config.yaml
encoder_moe: "soft"
optimizer: "soap"
final_lr_fraction: 0.05
Rows from block 3 of the encoder of a small masked image model, named by matrix and row number. Rows with one number within an expert belong to one neuron, the router's apart. Each number is 200 + 40 x the weight over its row's rms, rounded and kept within 0 to 999. All counts start at 0.
Before each expert's rows are labels from the 100 images, of 14848, where the router gives the expert most weight on average: "place" is the part of the image that holds the peak. Only what is clearly more common there than usual is listed. The data: capsule endoscopy frames (Kvasir-Capsule). In brackets: how many of the 100.
# router: slot weights (encoder.blocks.3.mlp.router.weight, 8x128, trained with AdamW), inputs 64-127
# up: expert up (encoder.blocks.3.mlp.up, 4x256x128), inputs 64-127
# down: expert down (encoder.blocks.3.mlp.down, 4x128x256, transposed), outputs 64-127

# expert 0
place: top centre (28)
router.0,263,183,196,207,147,219,123,207,254,230,186,172,253,122,178,166,187,210,220,230,169,137,171,252,234,254,243,219,220,218,163,186,102,135,174,189,242,205,230,260,184,188,229,212,248,164,211,125,154,196,187,243,207,254,200,226,180,208,242,273,189,275,229,169
router.1,286,180,186,208,119,220,183,178,252,223,186,212,249,119,189,167,188,202,234,173,186,151,203,255,209,279,219,206,181,198,152,177,136,185,168,191,203,217,229,271,187,186,219,218,250,109,217,149,127,202,184,213,235,217,173,232,174,223,167,208,154,259,217,142
up.47,129,156,134,226,193,105,172,217,237,191,128,224,237,194,208,243,272,201,151,174,184,234,226,186,237,166,267,295,168,152,195,207,212,177,137,155,183,178,170,84,141,208,199,182,165,253,215,196,194,259,210,198,242,209,228,239,239,252,191,175,213,207,216,192
down.47,203,215,253,138,164,206,207,181,173,185,268,220,194,183,133,72,239,215,257,155,235,183,176,149,231,250,164,168,176,195,182,210,203,211,266,204,188,225,240,214,165,232,112,208,203,254,204,157,247,296,159,159,220,221,200,183,222,221,248,267,207,238,140,216
up.48,158,241,316,142,180,270,226,216,178,212,170,172,256,138,239,138,146,256,197,158,209,149,231,247,190,225,175,198,192,170,200,139,126,240,227,186,204,158,164,187,162,252,194,253,198,180,182,185,233,311,240,222,168,177,181,213,199,189,216,102,264,163,177,184
down.48,218,218,98,168,257,218,262,143,209,215,259,221,251,202,223,238,207,164,178,177,187,214,131,197,167,179,214,201,190,227,167,176,255,212,207,204,196,236,254,168,194,211,134,181,173,215,203,204,144,147,137,270,200,182,195,172,171,205,179,208,183,180,217,260
up.49,180,192,193,234,132,257,150,219,234,190,219,199,149,165,267,241,251,213,278,218,191,187,242,162,154,236,207,193,272,193,168,194,224,200,175,129,152,190,231,190,214,185,194,214,190,257,191,191,222,225,288,210,167,120,239,198,201,209,168,238,240,197,245,197
down.49,113,211,289,213,193,241,226,232,174,224,151,228,150,137,204,214,240,219,177,158,286,214,181,157,196,156,177,169,158,210,138,188,172,222,214,190,170,170,206,195,80,227,214,160,219,208,183,190,234,187,227,242,206,186,171,248,211,201,172,205,160,175,185,175
up.50,207,210,253,190,135,234,166,147,177,227,272,158,247,181,346,229,284,226,221,186,216,183,136,193,210,212,161,222,149,145,250,136,219,167,183,178,156,175,282,195,192,196,228,210,176,184,217,246,254,268,241,142,160,183,250,255,225,143,231,196,216,233,180,193
down.50,218,225,183,249,212,155,175,205,163,235,195,213,132,219,114,156,179,212,249,230,232,141,220,212,219,238,248,163,213,193,179,210,236,168,115,231,150,231,210,206,179,299,177,255,157,246,135,277,200,170,152,212,151,156,137,214,224,181,199,204,161,222,225,245
up.51,172,197,208,220,241,186,226,217,187,181,176,148,173,166,141,144,250,302,139,192,294,169,207,176,214,187,151,166,134,211,197,216,223,143,218,264,214,160,227,174,145,217,177,211,213,242,201,176,239,243,223,203,217,233,151,219,158,120,211,278,186,187,185,205
down.51,228,162,187,159,140,263,263,211,207,187,127,206,178,253,253,240,140,115,188,202,164,213,155,227,240,176,211,223,195,191,181,210,194,163,169,151,248,223,125,224,159,177,180,152,132,211,178,229,216,137,189,238,157,198,201,219,250,231,221,152,190,196,166,196
up.52,194,275,264,198,217,234,131,124,241,204,257,129,163,176,174,187,130,176,229,185,181,166,188,199,278,201,190,172,154,235,201,186,183,230,246,249,274,260,277,201,210,169,128,197,211,243,178,208,193,243,208,190,175,190,188,209,136,191,204,273,206,210,196,227
down.52,263,166,154,151,109,196,232,196,247,194,271,239,229,263,212,175,229,222,192,168,186,217,168,220,123,209,233,194,223,141,220,269,197,190,196,207,147,177,112,186,269,217,254,253,242,204,187,231,202,139,221,231,195,209,258,182,234,210,157,186,231,106,222,135
up.53,132,179,202,193,256,188,184,171,153,164,290,240,185,202,225,200,185,165,181,180,256,174,309,230,260,267,170,206,250,238,201,261,174,179,222,251,192,200,128,156,214,214,189,197,224,178,198,178,177,251,187,150,197,221,198,123,224,170,218,166,213,184,209,240
down.53,242,178,203,241,129,155,237,169,273,245,217,218,144,225,207,146,192,270,186,226,140,197,138,149,194,149,196,204,216,242,136,266,309,152,270,207,222,232,231,250,267,252,179,252,202,186,181,213,184,142,187,263,185,203,207,190,187,251,240,173,189,238,150,228
up.54,134,232,266,171,134,232,223,196,135,171,212,242,190,200,147,118,145,128,171,208,195,246,191,179,120,251,230,268,173,150,195,241,170,164,191,269,181,210,230,237,223,196,166,215,212,211,273,220,208,165,158,158,180,232,266,185,211,220,116,180,160,214,161,203
down.54,257,199,208,173,234,196,108,160,237,158,182,152,242,211,250,265,235,245,201,215,221,275,231,191,223,204,186,198,247,224,202,161,183,275,203,217,172,237,216,165,176,193,188,146,202,231,143,175,201,185,173,215,205,198,180,222,170,209,286,235,191,207,287,191
up.55,119,204,177,191,161,262,125,282,207,180,172,194,276,195,186,199,196,196,245,208,198,171,241,174,203,176,273,164,239,183,236,191,183,182,284,276,174,246,214,120,149,123,250,220,187,184,188,156,197,262,246,179,191,254,183,228,217,234,207,165,235,182,230,227
down.55,221,179,212,166,272,198,181,214,199,213,238,268,186,258,130,239,243,187,232,243,222,206,204,234,227,164,193,212,209,242,190,218,242,152,183,239,146,215,204,184,223,238,239,220,221,146,191,153,219,148,227,183,204,169,255,214,179,262,233,164,139,216,185,108
up.56,112,260,263,224,187,155,207,164,231,233,192,165,182,135,208,199,101,149,219,249,250,211,224,161,239,237,175,206,198,199,286,151,156,209,213,177,157,242,251,152,272,137,219,188,233,200,154,214,255,248,207,199,170,204,201,225,205,208,206,171,155,201,200,206
down.56,225,188,185,135,182,142,195,224,175,190,239,145,194,216,231,185,241,231,217,156,219,189,219,223,209,157,256,245,217,235,170,203,265,184,162,217,294,163,169,222,185,195,173,190,150,222,269,178,192,171,149,131,229,164,199,180,184,168,240,231,233,159,174,154
up.57,239,230,244,203,185,207,208,208,164,227,279,205,203,175,232,213,140,253,297,142,151,138,193,138,163,170,160,184,195,189,254,194,169,213,236,154,146,278,246,200,167,101,175,139,211,207,149,213,188,241,215,186,216,222,218,237,123,186,198,144,183,122,200,260
down.57,229,189,220,186,186,157,234,179,168,161,285,172,215,164,236,178,99,222,187,186,139,216,255,221,203,217,283,131,202,281,222,217,211,226,220,229,220,141,132,160,221,261,219,195,203,177,270,161,181,229,181,204,176,213,152,165,164,167,214,267,171,146,220,206
up.58,170,163,258,190,262,183,146,214,174,153,211,152,157,206,161,171,240,206,184,194,207,189,156,187,160,167,161,188,223,155,236,123,134,198,185,262,146,234,241,243,250,267,236,187,199,186,200,161,179,241,168,214,186,207,225,138,197,257,98,223,174,169,182,183
down.58,176,248,244,190,146,225,173,171,172,181,198,218,313,126,204,149,198,214,241,193,150,184,228,150,221,216,228,248,149,255,202,186,205,182,207,214,207,196,196,238,162,163,194,180,229,190,231,199,151,241,231,104,228,199,205,218,267,148,285,254,291,252,303,169
up.59,169,194,226,178,153,251,206,209,206,188,233,154,196,227,201,128,177,158,219,207,143,195,117,190,238,184,166,184,265,186,140,278,234,275,204,177,173,258,194,187,180,199,146,164,256,184,218,100,158,209,219,230,209,195,191,190,249,247,250,292,223,229,166,237
down.59,220,227,167,234,188,195,206,189,209,124,216,172,182,137,192,284,223,166,206,203,194,172,135,235,128,265,193,175,206,258,223,121,135,185,207,250,165,214,237,187,191,261,165,236,138,262,218,176,241,227,179,247,191,236,186,161,216,135,164,195,250,211,205,157
up.60,157,181,231,220,239,231,242,204,209,218,229,127,122,202,156,225,196,152,248,168,175,208,138,210,323,161,206,210,174,148,236,228,283,237,178,178,262,170,146,182,166,208,243,203,237,172,261,155,158,175,194,266,179,219,151,210,202,177,189,204,220,145,290,194
down.60,233,246,172,130,191,149,199,155,124,145,189,156,216,231,253,216,120,235,155,303,179,281,224,217,124,236,150,211,274,188,148,162,134,205,145,176,155,204,257,136,174,125,221,226,247,248,218,232,222,155,151,192,191,201,212,261,207,180,205,199,256,195,180,262
up.61,226,142,188,234,158,223,202,254,211,188,152,164,206,271,86,210,229,212,160,204,215,191,153,218,196,173,232,111,188,172,161,267,247,192,184,201,252,213,247,203,148,270,230,238,201,274,238,174,244,232,218,192,205,169,178,222,197,256,184,265,205,179,154,177
down.61,138,145,185,231,203,205,277,201,264,198,204,245,220,176,184,231,246,233,195,195,129,186,228,129,244,232,187,242,200,223,195,220,228,151,201,122,184,215,194,210,252,135,186,213,300,197,207,255,104,184,190,215,271,238,208,252,198,218,201,222,207,172,239,269
up.62,213,250,179,293,216,229,191,119,209,141,192,191,267,144,187,234,165,243,206,229,256,244,193,252,183,207,188,129,238,175,229,202,136,190,223,217,273,193,173,200,217,172,195,111,292,240,158,230,223,151,184,145,173,221,214,225,195,214,181,201,180,156,163,235
down.62,204,155,208,156,166,213,230,222,240,225,279,148,219,256,254,183,175,123,197,139,232,254,191,76,199,194,147,254,178,217,195,191,248,209,188,246,210,208,199,260,137,214,220,229,96,261,143,186,259,204,155,152,204,172,236,196,197,162,272,194,179,187,147,191

# expert 1
place: bottom right (37); middle right (28)
router.2,235,183,154,176,233,207,197,192,154,202,152,215,207,246,265,204,164,193,154,204,212,121,148,153,217,168,232,219,259,299,216,244,182,148,230,250,236,202,164,173,201,237,293,171,242,176,184,197,190,209,183,192,229,242,156,259,213,219,253,225,217,227,227,219
router.3,239,191,119,187,253,217,205,273,144,253,129,211,238,203,187,235,151,157,189,217,189,163,196,169,180,176,222,193,281,233,127,226,197,184,262,226,248,165,200,169,205,234,285,217,245,196,173,156,247,241,180,260,207,239,201,205,227,133,268,231,192,219,187,215
up.47,96,187,194,213,207,251,178,186,205,150,281,169,229,211,205,253,224,238,220,235,153,223,243,221,217,223,229,209,197,277,165,165,136,219,237,159,146,243,186,231,155,201,234,142,221,203,157,233,202,154,240,159,120,238,184,118,244,246,250,261,201,154,207,217
down.47,329,186,178,173,197,233,154,184,198,194,188,179,255,225,187,248,198,163,192,263,134,195,229,200,194,198,193,254,227,192,134,184,145,232,216,152,204,231,144,133,154,217,208,253,152,159,195,196,216,227,193,188,245,190,162,125,206,185,147,194,196,223,161,169
up.48,260,187,204,233,166,168,223,211,194,191,209,253,182,179,136,191,185,222,225,167,217,155,178,165,235,170,125,220,157,267,198,233,275,203,225,244,175,278,169,246,207,147,195,163,171,185,193,231,149,200,201,160,167,195,180,232,151,288,158,150,211,130,210,219
down.48,178,150,306,269,177,200,212,166,199,214,179,266,236,207,188,190,243,142,154,229,272,127,217,150,175,172,176,192,239,271,232,221,230,183,189,221,179,286,253,155,176,222,234,149,213,227,225,190,187,165,253,194,210,136,203,250,232,172,188,225,156,200,244,159
up.49,259,173,201,139,244,231,267,179,226,187,220,280,194,137,245,121,186,244,143,174,128,200,225,197,257,211,171,248,128,261,206,199,240,212,159,194,201,120,201,198,229,200,180,180,181,212,173,242,159,258,143,152,166,211,247,252,147,232,183,227,224,125,181,202
down.49,212,168,229,200,168,234,176,290,224,170,275,221,265,236,148,265,163,183,109,186,240,196,219,163,153,207,247,193,313,209,218,214,249,228,197,222,168,178,177,198,162,275,262,209,209,178,224,166,173,226,210,193,221,215,199,151,257,159,251,177,237,178,264,161
up.50,279,236,186,194,280,254,188,214,155,201,259,226,160,191,222,267,144,213,243,177,249,259,163,176,257,275,191,260,187,121,195,221,200,159,278,143,224,205,262,202,176,189,165,144,188,233,198,208,248,154,183,232,177,193,130,185,237,219,201,263,152,147,252,198
down.50,191,248,224,170,230,173,217,264,150,226,164,180,197,180,184,233,187,200,153,175,212,220,193,196,178,237,178,183,229,207,150,195,134,253,192,188,102,283,201,148,165,209,135,203,285,144,286,173,242,190,193,212,227,240,133,212,150,169,157,168,191,160,233,268
up.51,137,215,188,241,247,181,253,234,202,207,176,182,207,202,177,147,228,249,201,233,116,171,240,147,208,199,214,136,160,191,170,189,225,195,211,190,185,174,229,251,200,169,250,230,164,207,170,219,226,142,195,238,264,179,211,148,212,184,219,172,203,167,187,253
down.51,238,208,220,200,207,183,223,144,240,212,257,250,170,135,126,210,224,170,210,186,206,204,216,233,210,301,155,180,203,227,191,226,225,161,164,194,172,250,259,222,289,135,212,208,158,234,233,222,244,138,170,181,109,190,164,222,201,245,178,188,223,205,160,129
up.52,231,155,220,189,161,253,262,199,211,228,229,183,155,142,203,234,158,142,237,196,188,206,230,122,240,155,198,236,155,212,228,182,164,153,202,234,193,158,196,148,188,198,284,252,197,239,202,197,209,106,248,155,150,212,174,230,195,256,220,224,185,267,171,257
down.52,255,226,157,118,180,187,179,164,114,168,222,184,263,188,209,234,253,217,222,211,134,144,231,229,179,249,201,194,190,168,206,156,213,220,210,140,190,190,175,171,177,236,128,212,167,161,184,182,225,235,158,193,229,184,198,154,129,250,303,130,161,180,189,142
up.53,193,153,143,263,159,207,167,163,226,182,173,119,199,192,156,195,264,271,201,225,322,183,202,293,191,190,166,164,250,148,242,244,156,188,274,195,166,208,170,197,184,207,274,181,232,174,217,208,231,186,198,182,239,153,181,257,230,205,218,232,200,195,165,161
down.53,225,236,181,213,228,228,228,281,194,216,202,214,242,213,151,201,233,219,173,208,198,213,163,208,195,227,157,176,204,250,201,117,244,293,198,211,230,135,182,179,181,117,229,185,229,210,162,210,274,202,213,251,145,170,147,201,148,282,186,224,189,175,187,284
up.54,154,212,222,189,240,186,154,146,195,235,154,190,218,228,189,122,161,170,153,207,176,273,215,294,161,204,211,203,142,237,217,248,204,246,262,139,158,235,175,212,205,164,214,206,151,168,248,230,156,219,259,163,233,198,255,288,123,194,245,175,225,219,122,211
down.54,158,182,213,255,122,200,190,214,179,197,134,218,255,292,206,244,220,199,142,235,277,195,263,179,186,185,177,122,278,277,175,216,218,183,222,233,219,205,258,143,262,220,246,249,191,167,172,206,187,213,161,157,207,185,195,222,265,177,206,236,146,177,278,187
up.55,291,217,245,83,186,281,231,146,272,214,216,155,218,166,207,169,210,190,207,197,221,314,240,179,153,199,177,225,251,207,258,187,69,206,156,238,130,196,181,197,142,219,177,193,206,201,112,202,194,272,165,218,216,223,208,189,186,178,222,249,241,181,205,242
down.55,140,208,214,211,244,181,264,184,164,251,207,171,195,117,128,199,247,228,162,176,298,170,159,233,194,227,166,217,179,190,136,148,212,184,219,171,235,194,176,181,268,217,267,134,203,205,153,199,237,194,139,154,174,184,134,158,281,251,217,228,203,176,229,242
up.56,184,144,206,280,134,240,230,273,210,212,187,248,155,155,130,232,94,151,202,187,198,212,184,192,246,225,207,192,158,256,149,200,236,129,192,139,247,242,160,180,238,225,166,143,215,213,214,233,197,134,235,219,199,220,183,219,236,228,133,291,212,243,166,260
down.56,245,235,162,247,178,169,247,186,264,164,194,197,177,204,154,216,194,228,139,220,209,159,269,134,179,253,189,232,183,198,126,285,226,176,178,138,286,199,210,236,225,184,236,215,213,191,210,259,184,150,197,183,247,255,182,143,143,127,200,220,195,163,146,176
up.57,201,250,198,141,105,134,176,132,177,205,105,240,133,227,231,233,241,129,189,191,222,173,146,238,259,263,256,253,280,211,150,212,255,213,150,240,119,198,170,195,190,228,195,167,176,210,225,226,162,238,162,182,224,159,234,227,285,242,198,150,204,254,117,253
down.57,196,211,269,153,249,198,161,202,144,216,203,216,210,137,196,156,197,156,182,184,169,266,228,162,186,187,167,143,219,168,205,210,184,200,201,147,255,146,259,172,209,234,237,242,237,250,226,250,247,180,224,122,209,211,193,185,161,218,207,228,292,168,197,205
up.58,208,175,226,147,227,198,188,158,210,247,244,185,184,181,146,290,166,213,202,221,252,217,226,196,254,238,191,155,173,235,271,205,185,192,182,196,220,246,177,268,209,127,252,178,91,148,204,242,163,234,219,167,190,214,257,222,143,252,203,183,125,113,284,302
down.58,267,171,274,157,207,196,298,251,192,225,172,164,215,130,224,237,245,195,180,129,241,203,215,198,211,218,166,244,246,221,175,214,193,234,222,222,197,235,162,175,266,212,265,170,194,274,219,189,192,170,246,262,185,191,176,141,271,187,143,178,146,130,212,166
up.59,187,184,243,207,296,210,214,207,157,192,249,171,166,188,194,181,271,161,209,222,225,160,168,183,246,199,193,147,212,176,263,228,143,258,197,116,253,277,231,210,257,237,205,117,241,262,267,203,240,157,183,247,204,165,172,238,216,201,192,258,165,215,195,221
down.59,239,209,223,225,257,176,212,242,287,191,221,207,173,199,196,207,177,215,220,168,163,174,220,140,159,135,190,254,190,232,111,240,241,129,193,217,200,197,156,273,93,95,250,197,196,212,209,201,203,243,208,194,211,136,238,190,144,179,232,208,151,237,228,269
up.60,278,250,207,196,242,199,173,194,254,141,233,194,219,165,155,213,194,205,172,167,148,213,182,195,145,194,174,220,178,151,187,239,173,194,130,178,177,168,270,252,204,221,189,238,284,188,176,143,169,164,213,208,182,207,254,198,214,137,274,142,148,185,145,233
down.60,221,218,206,156,147,159,228,152,178,254,224,226,168,252,239,255,155,175,161,226,196,218,166,180,188,175,201,214,172,205,181,185,218,168,200,228,266,119,64,161,159,202,166,145,148,164,170,155,202,254,272,177,158,191,209,209,157,239,147,225,165,186,265,165
up.61,171,193,134,159,158,215,192,165,148,224,209,170,149,208,230,210,155,170,224,183,178,259,205,164,249,186,128,215,160,233,256,186,204,153,269,186,259,246,153,226,194,198,232,285,128,210,194,242,157,208,189,214,186,243,202,281,187,273,104,216,195,136,203,235
down.61,184,227,243,228,283,183,235,247,160,193,215,171,259,224,264,175,191,178,203,178,164,203,204,245,195,249,157,224,257,250,189,191,200,236,262,211,171,159,205,157,195,216,290,180,200,112,234,274,223,153,199,220,186,210,255,103,255,128,242,236,141,205,231,223
up.62,141,202,212,205,176,198,186,101,195,245,189,224,213,145,238,113,155,226,181,173,174,153,194,160,246,232,133,170,235,210,138,120,261,205,103,263,198,217,194,217,245,207,184,263,257,223,148,209,209,190,190,194,144,175,123,247,217,226,189,235,256,162,214,223
down.62,186,158,207,180,201,206,255,230,177,164,215,244,172,212,236,220,246,234,166,162,213,111,92,268,198,127,176,251,216,133,161,151,173,237,165,269,132,191,205,283,246,261,203,167,211,191,189,263,226,251,260,160,162,181,185,140,225,183,239,213,176,254,269,173

# expert 3
place: centre (38)
router.6,208,179,345,233,115,219,230,174,216,196,217,202,162,219,247,184,219,222,240,246,208,169,229,234,239,158,204,196,128,262,273,207,182,180,170,199,235,198,241,186,139,229,205,193,191,208,242,221,269,200,177,83,201,221,217,173,205,208,200,196,242,136,234,210
router.7,194,135,263,233,144,211,199,150,267,219,227,199,238,194,250,134,225,215,187,246,164,226,258,238,223,131,178,206,189,241,209,233,181,196,215,249,224,181,271,170,177,216,172,225,202,240,252,293,274,240,169,119,184,226,226,220,236,173,208,195,196,167,290,165
up.47,176,259,190,253,209,209,239,205,171,205,205,266,101,175,168,158,171,211,190,198,249,263,227,266,177,217,151,242,214,231,284,186,154,233,168,162,212,211,198,285,198,217,184,197,215,242,220,149,205,202,188,190,169,204,164,236,222,225,159,205,217,148,125,172
down.47,220,120,274,213,159,229,159,176,257,256,191,157,226,138,183,202,212,235,209,213,201,174,214,150,186,225,266,184,214,256,186,213,264,127,244,189,266,166,174,116,192,153,180,149,183,136,195,201,197,262,250,182,158,254,230,155,178,253,249,164,135,237,223,157
up.48,223,125,245,178,200,194,270,180,230,242,176,226,207,211,101,205,203,229,187,250,235,178,241,204,231,198,176,168,170,232,191,267,190,153,181,177,275,219,181,232,184,196,172,189,241,237,211,196,229,182,222,216,274,301,134,236,250,233,189,269,144,211,270,255
down.48,248,195,199,224,157,218,198,240,224,186,189,245,220,257,176,175,178,102,203,171,238,201,230,217,227,236,212,211,158,182,185,194,233,204,186,132,268,233,219,150,141,222,221,141,253,179,282,202,182,212,133,162,265,162,266,174,238,169,241,209,207,229,81,230
up.49,216,165,197,198,235,230,227,151,211,101,144,181,221,211,175,181,161,201,198,267,177,161,190,189,177,287,197,226,218,197,130,192,185,216,189,205,213,208,229,230,216,210,248,206,210,232,143,95,194,204,221,186,177,253,161,226,246,189,149,238,160,166,203,200
down.49,256,216,261,258,190,247,161,194,205,286,244,228,158,242,210,212,239,212,264,184,194,273,114,197,150,170,155,196,194,213,254,154,197,163,230,243,115,152,197,193,220,174,190,134,264,154,212,172,226,115,191,338,200,131,180,193,194,157,171,195,217,233,233,148
up.50,250,235,218,199,252,176,228,256,188,227,214,192,210,239,240,170,218,122,239,233,204,237,182,211,219,205,273,205,150,248,243,181,248,111,229,203,197,198,205,272,185,138,269,224,224,173,209,206,154,261,111,187,250,204,231,249,207,196,258,127,233,126,273,192
down.50,194,155,231,220,179,253,128,171,201,208,157,205,190,127,185,242,192,237,107,246,202,227,236,159,125,206,212,287,197,227,213,259,207,244,161,147,214,159,185,133,263,223,225,216,166,208,147,185,187,181,320,188,167,213,219,138,296,164,156,238,186,188,268,178
up.51,189,159,189,189,206,181,169,232,214,204,251,279,200,152,148,162,193,209,205,188,157,209,237,256,203,192,202,151,225,206,184,160,188,231,244,201,132,185,193,111,199,195,204,217,226,212,204,159,186,249,282,194,170,219,198,273,109,187,182,219,247,199,226,207
down.51,175,190,231,247,219,152,198,169,169,183,175,184,234,198,257,192,204,245,222,217,225,190,195,184,152,196,221,280,183,137,183,207,202,202,213,185,241,237,127,176,203,253,195,126,275,133,108,227,149,189,152,225,240,237,247,223,198,262,160,211,208,211,183,121
up.52,155,177,180,237,205,134,169,224,170,230,158,265,204,248,195,249,164,162,264,247,203,225,235,143,245,199,280,281,210,221,119,209,186,189,157,219,206,202,107,174,211,238,238,251,171,163,197,191,179,152,166,177,277,222,196,182,255,233,162,169,244,205,153,218
down.52,212,222,195,288,252,225,224,150,191,230,157,177,227,143,227,197,254,201,207,168,219,208,150,263,148,240,155,106,210,234,241,150,210,217,258,167,182,175,168,234,205,146,229,160,181,226,205,240,163,232,239,256,195,193,228,221,181,144,233,226,160,198,309,209
up.53,167,176,206,213,183,184,242,156,157,198,138,245,230,169,223,218,173,209,160,207,148,118,188,214,147,162,201,172,162,203,177,305,208,224,207,224,236,158,155,172,190,199,224,208,214,255,143,227,219,187,260,234,225,184,216,227,216,240,125,204,173,208,216,224
down.53,249,148,175,211,189,206,190,250,191,200,215,158,178,191,188,289,211,272,185,291,195,202,278,257,231,209,205,127,221,157,124,250,243,150,182,237,165,193,292,179,193,227,202,190,227,194,191,202,242,190,148,222,167,129,208,203,269,147,268,190,188,250,204,203
up.54,218,246,202,152,255,163,214,201,146,252,212,228,132,160,145,199,150,166,227,207,150,98,237,228,206,245,249,231,201,166,185,244,120,181,177,236,205,180,146,241,250,195,194,169,272,196,205,201,219,198,173,215,144,177,204,216,135,227,175,176,199,201,173,199
down.54,215,152,182,172,159,270,274,228,181,199,222,162,215,229,233,193,192,201,165,197,181,265,177,182,203,224,193,149,140,173,192,170,226,244,185,219,169,204,219,205,209,280,161,286,251,253,223,250,208,174,229,221,250,197,241,248,230,247,211,134,168,212,140,249
up.55,246,146,253,210,237,201,208,128,267,195,139,184,178,272,261,223,258,151,274,150,232,221,202,242,170,123,225,282,182,187,119,150,209,205,222,184,207,106,167,174,167,148,229,136,210,222,191,291,211,228,184,233,200,209,228,219,120,216,181,223,269,169,203,168
down.55,168,223,103,196,129,198,143,184,162,175,193,239,167,215,172,215,187,221,208,146,249,260,180,130,237,198,290,101,210,218,274,185,197,180,132,168,204,282,261,223,204,209,172,166,183,187,230,99,147,215,210,228,152,180,183,201,196,117,254,209,166,225,185,179
up.56,195,198,255,218,221,149,161,263,167,254,215,270,201,156,202,232,232,230,190,284,186,158,212,192,116,214,255,205,257,151,212,260,172,178,224,160,261,197,200,200,169,163,211,188,224,212,202,187,171,210,193,198,182,201,205,161,212,162,210,188,158,221,189,235
down.56,190,125,167,248,243,198,197,180,229,213,210,265,163,236,165,208,113,232,243,211,238,239,193,201,187,243,183,221,210,196,96,236,194,234,198,237,219,286,149,201,257,185,284,214,230,108,218,175,248,196,149,199,186,178,178,210,174,189,186,212,205,213,249,124
up.57,173,216,227,164,201,279,254,235,196,206,225,227,145,239,283,190,269,131,120,164,196,154,192,201,174,169,148,184,190,169,214,183,210,286,231,168,256,180,167,192,165,202,165,206,195,212,179,281,160,188,148,213,174,183,201,165,163,162,163,183,215,209,192,308
down.57,229,165,174,149,226,216,208,219,243,175,154,195,186,162,192,216,219,230,175,224,193,214,209,213,195,271,261,168,216,287,215,259,245,99,194,140,167,192,201,228,216,171,274,201,152,204,213,121,177,153,237,260,180,234,207,225,183,162,239,261,196,181,259,188
up.58,219,224,214,261,128,207,179,199,174,184,163,239,216,220,166,207,175,184,120,186,196,217,293,208,278,204,185,183,154,190,180,223,212,220,245,206,211,199,207,203,173,164,211,190,248,251,188,192,279,163,166,214,170,241,178,174,224,175,232,230,230,253,168,256
down.58,235,177,245,208,218,194,241,243,135,254,186,105,176,281,136,164,202,169,219,188,257,161,272,233,145,217,258,175,175,227,218,192,173,182,174,215,163,210,257,182,178,208,210,183,176,148,275,154,136,121,234,216,224,207,178,170,233,189,192,196,232,222,154,242
up.59,185,168,148,228,227,215,188,208,243,255,234,175,246,248,186,247,303,296,224,204,229,172,137,223,129,202,156,175,253,153,195,194,206,223,169,190,186,139,147,177,202,129,258,180,185,231,183,196,243,216,232,254,205,256,265,243,178,231,242,199,230,214,201,163
down.59,198,173,187,169,212,197,198,262,189,274,181,220,192,150,176,188,158,176,259,215,273,229,247,142,191,170,268,150,164,315,316,168,171,177,230,198,252,207,210,202,159,288,181,245,167,173,189,223,193,277,205,154,212,147,191,158,255,235,208,213,210,208,224,202
up.60,158,209,185,268,229,189,138,245,189,240,192,238,270,201,197,257,197,178,198,177,244,240,172,195,155,209,237,205,150,164,194,226,220,76,154,203,214,183,211,210,211,134,165,143,209,215,248,216,198,209,207,211,192,222,103,255,218,182,156,229,147,272,188,222
down.60,222,207,197,198,294,241,172,236,213,222,162,186,127,209,177,131,219,218,203,279,198,193,174,238,176,205,118,207,189,221,247,196,125,271,314,103,215,326,178,251,198,180,241,216,174,211,196,200,247,217,204,252,162,148,245,168,201,203,194,165,212,179,178,135
up.61,187,249,187,167,214,205,172,214,199,199,241,165,192,164,226,130,310,226,174,141,181,260,200,223,257,160,153,261,196,148,243,188,234,250,170,262,167,183,287,162,185,135,185,285,185,208,254,226,153,214,249,206,197,222,126,196,185,137,155,147,215,165,270,205
down.61,213,209,170,193,173,170,211,150,179,161,158,226,213,166,175,212,102,124,183,203,283,167,173,169,140,191,260,225,186,209,204,230,211,161,204,171,279,234,180,179,207,233,201,144,135,180,194,211,192,152,220,297,298,129,254,190,233,203,195,183,127,253,242,160
up.62,222,137,196,231,166,177,318,200,194,217,219,150,156,218,221,235,167,208,240,209,154,186,213,135,153,173,259,304,127,201,199,212,223,172,150,248,156,217,159,177,231,165,231,245,154,176,237,223,188,199,240,212,227,183,246,175,199,174,218,240,163,198,224,150
down.62,190,157,157,232,142,271,139,181,138,239,191,202,145,151,238,292,230,222,166,150,205,238,150,206,207,165,166,104,257,183,203,240,234,205,186,153,184,207,242,241,225,174,258,165,209,235,185,198,188,164,147,215,173,244,134,196,276,192,202,206,204,191,182,178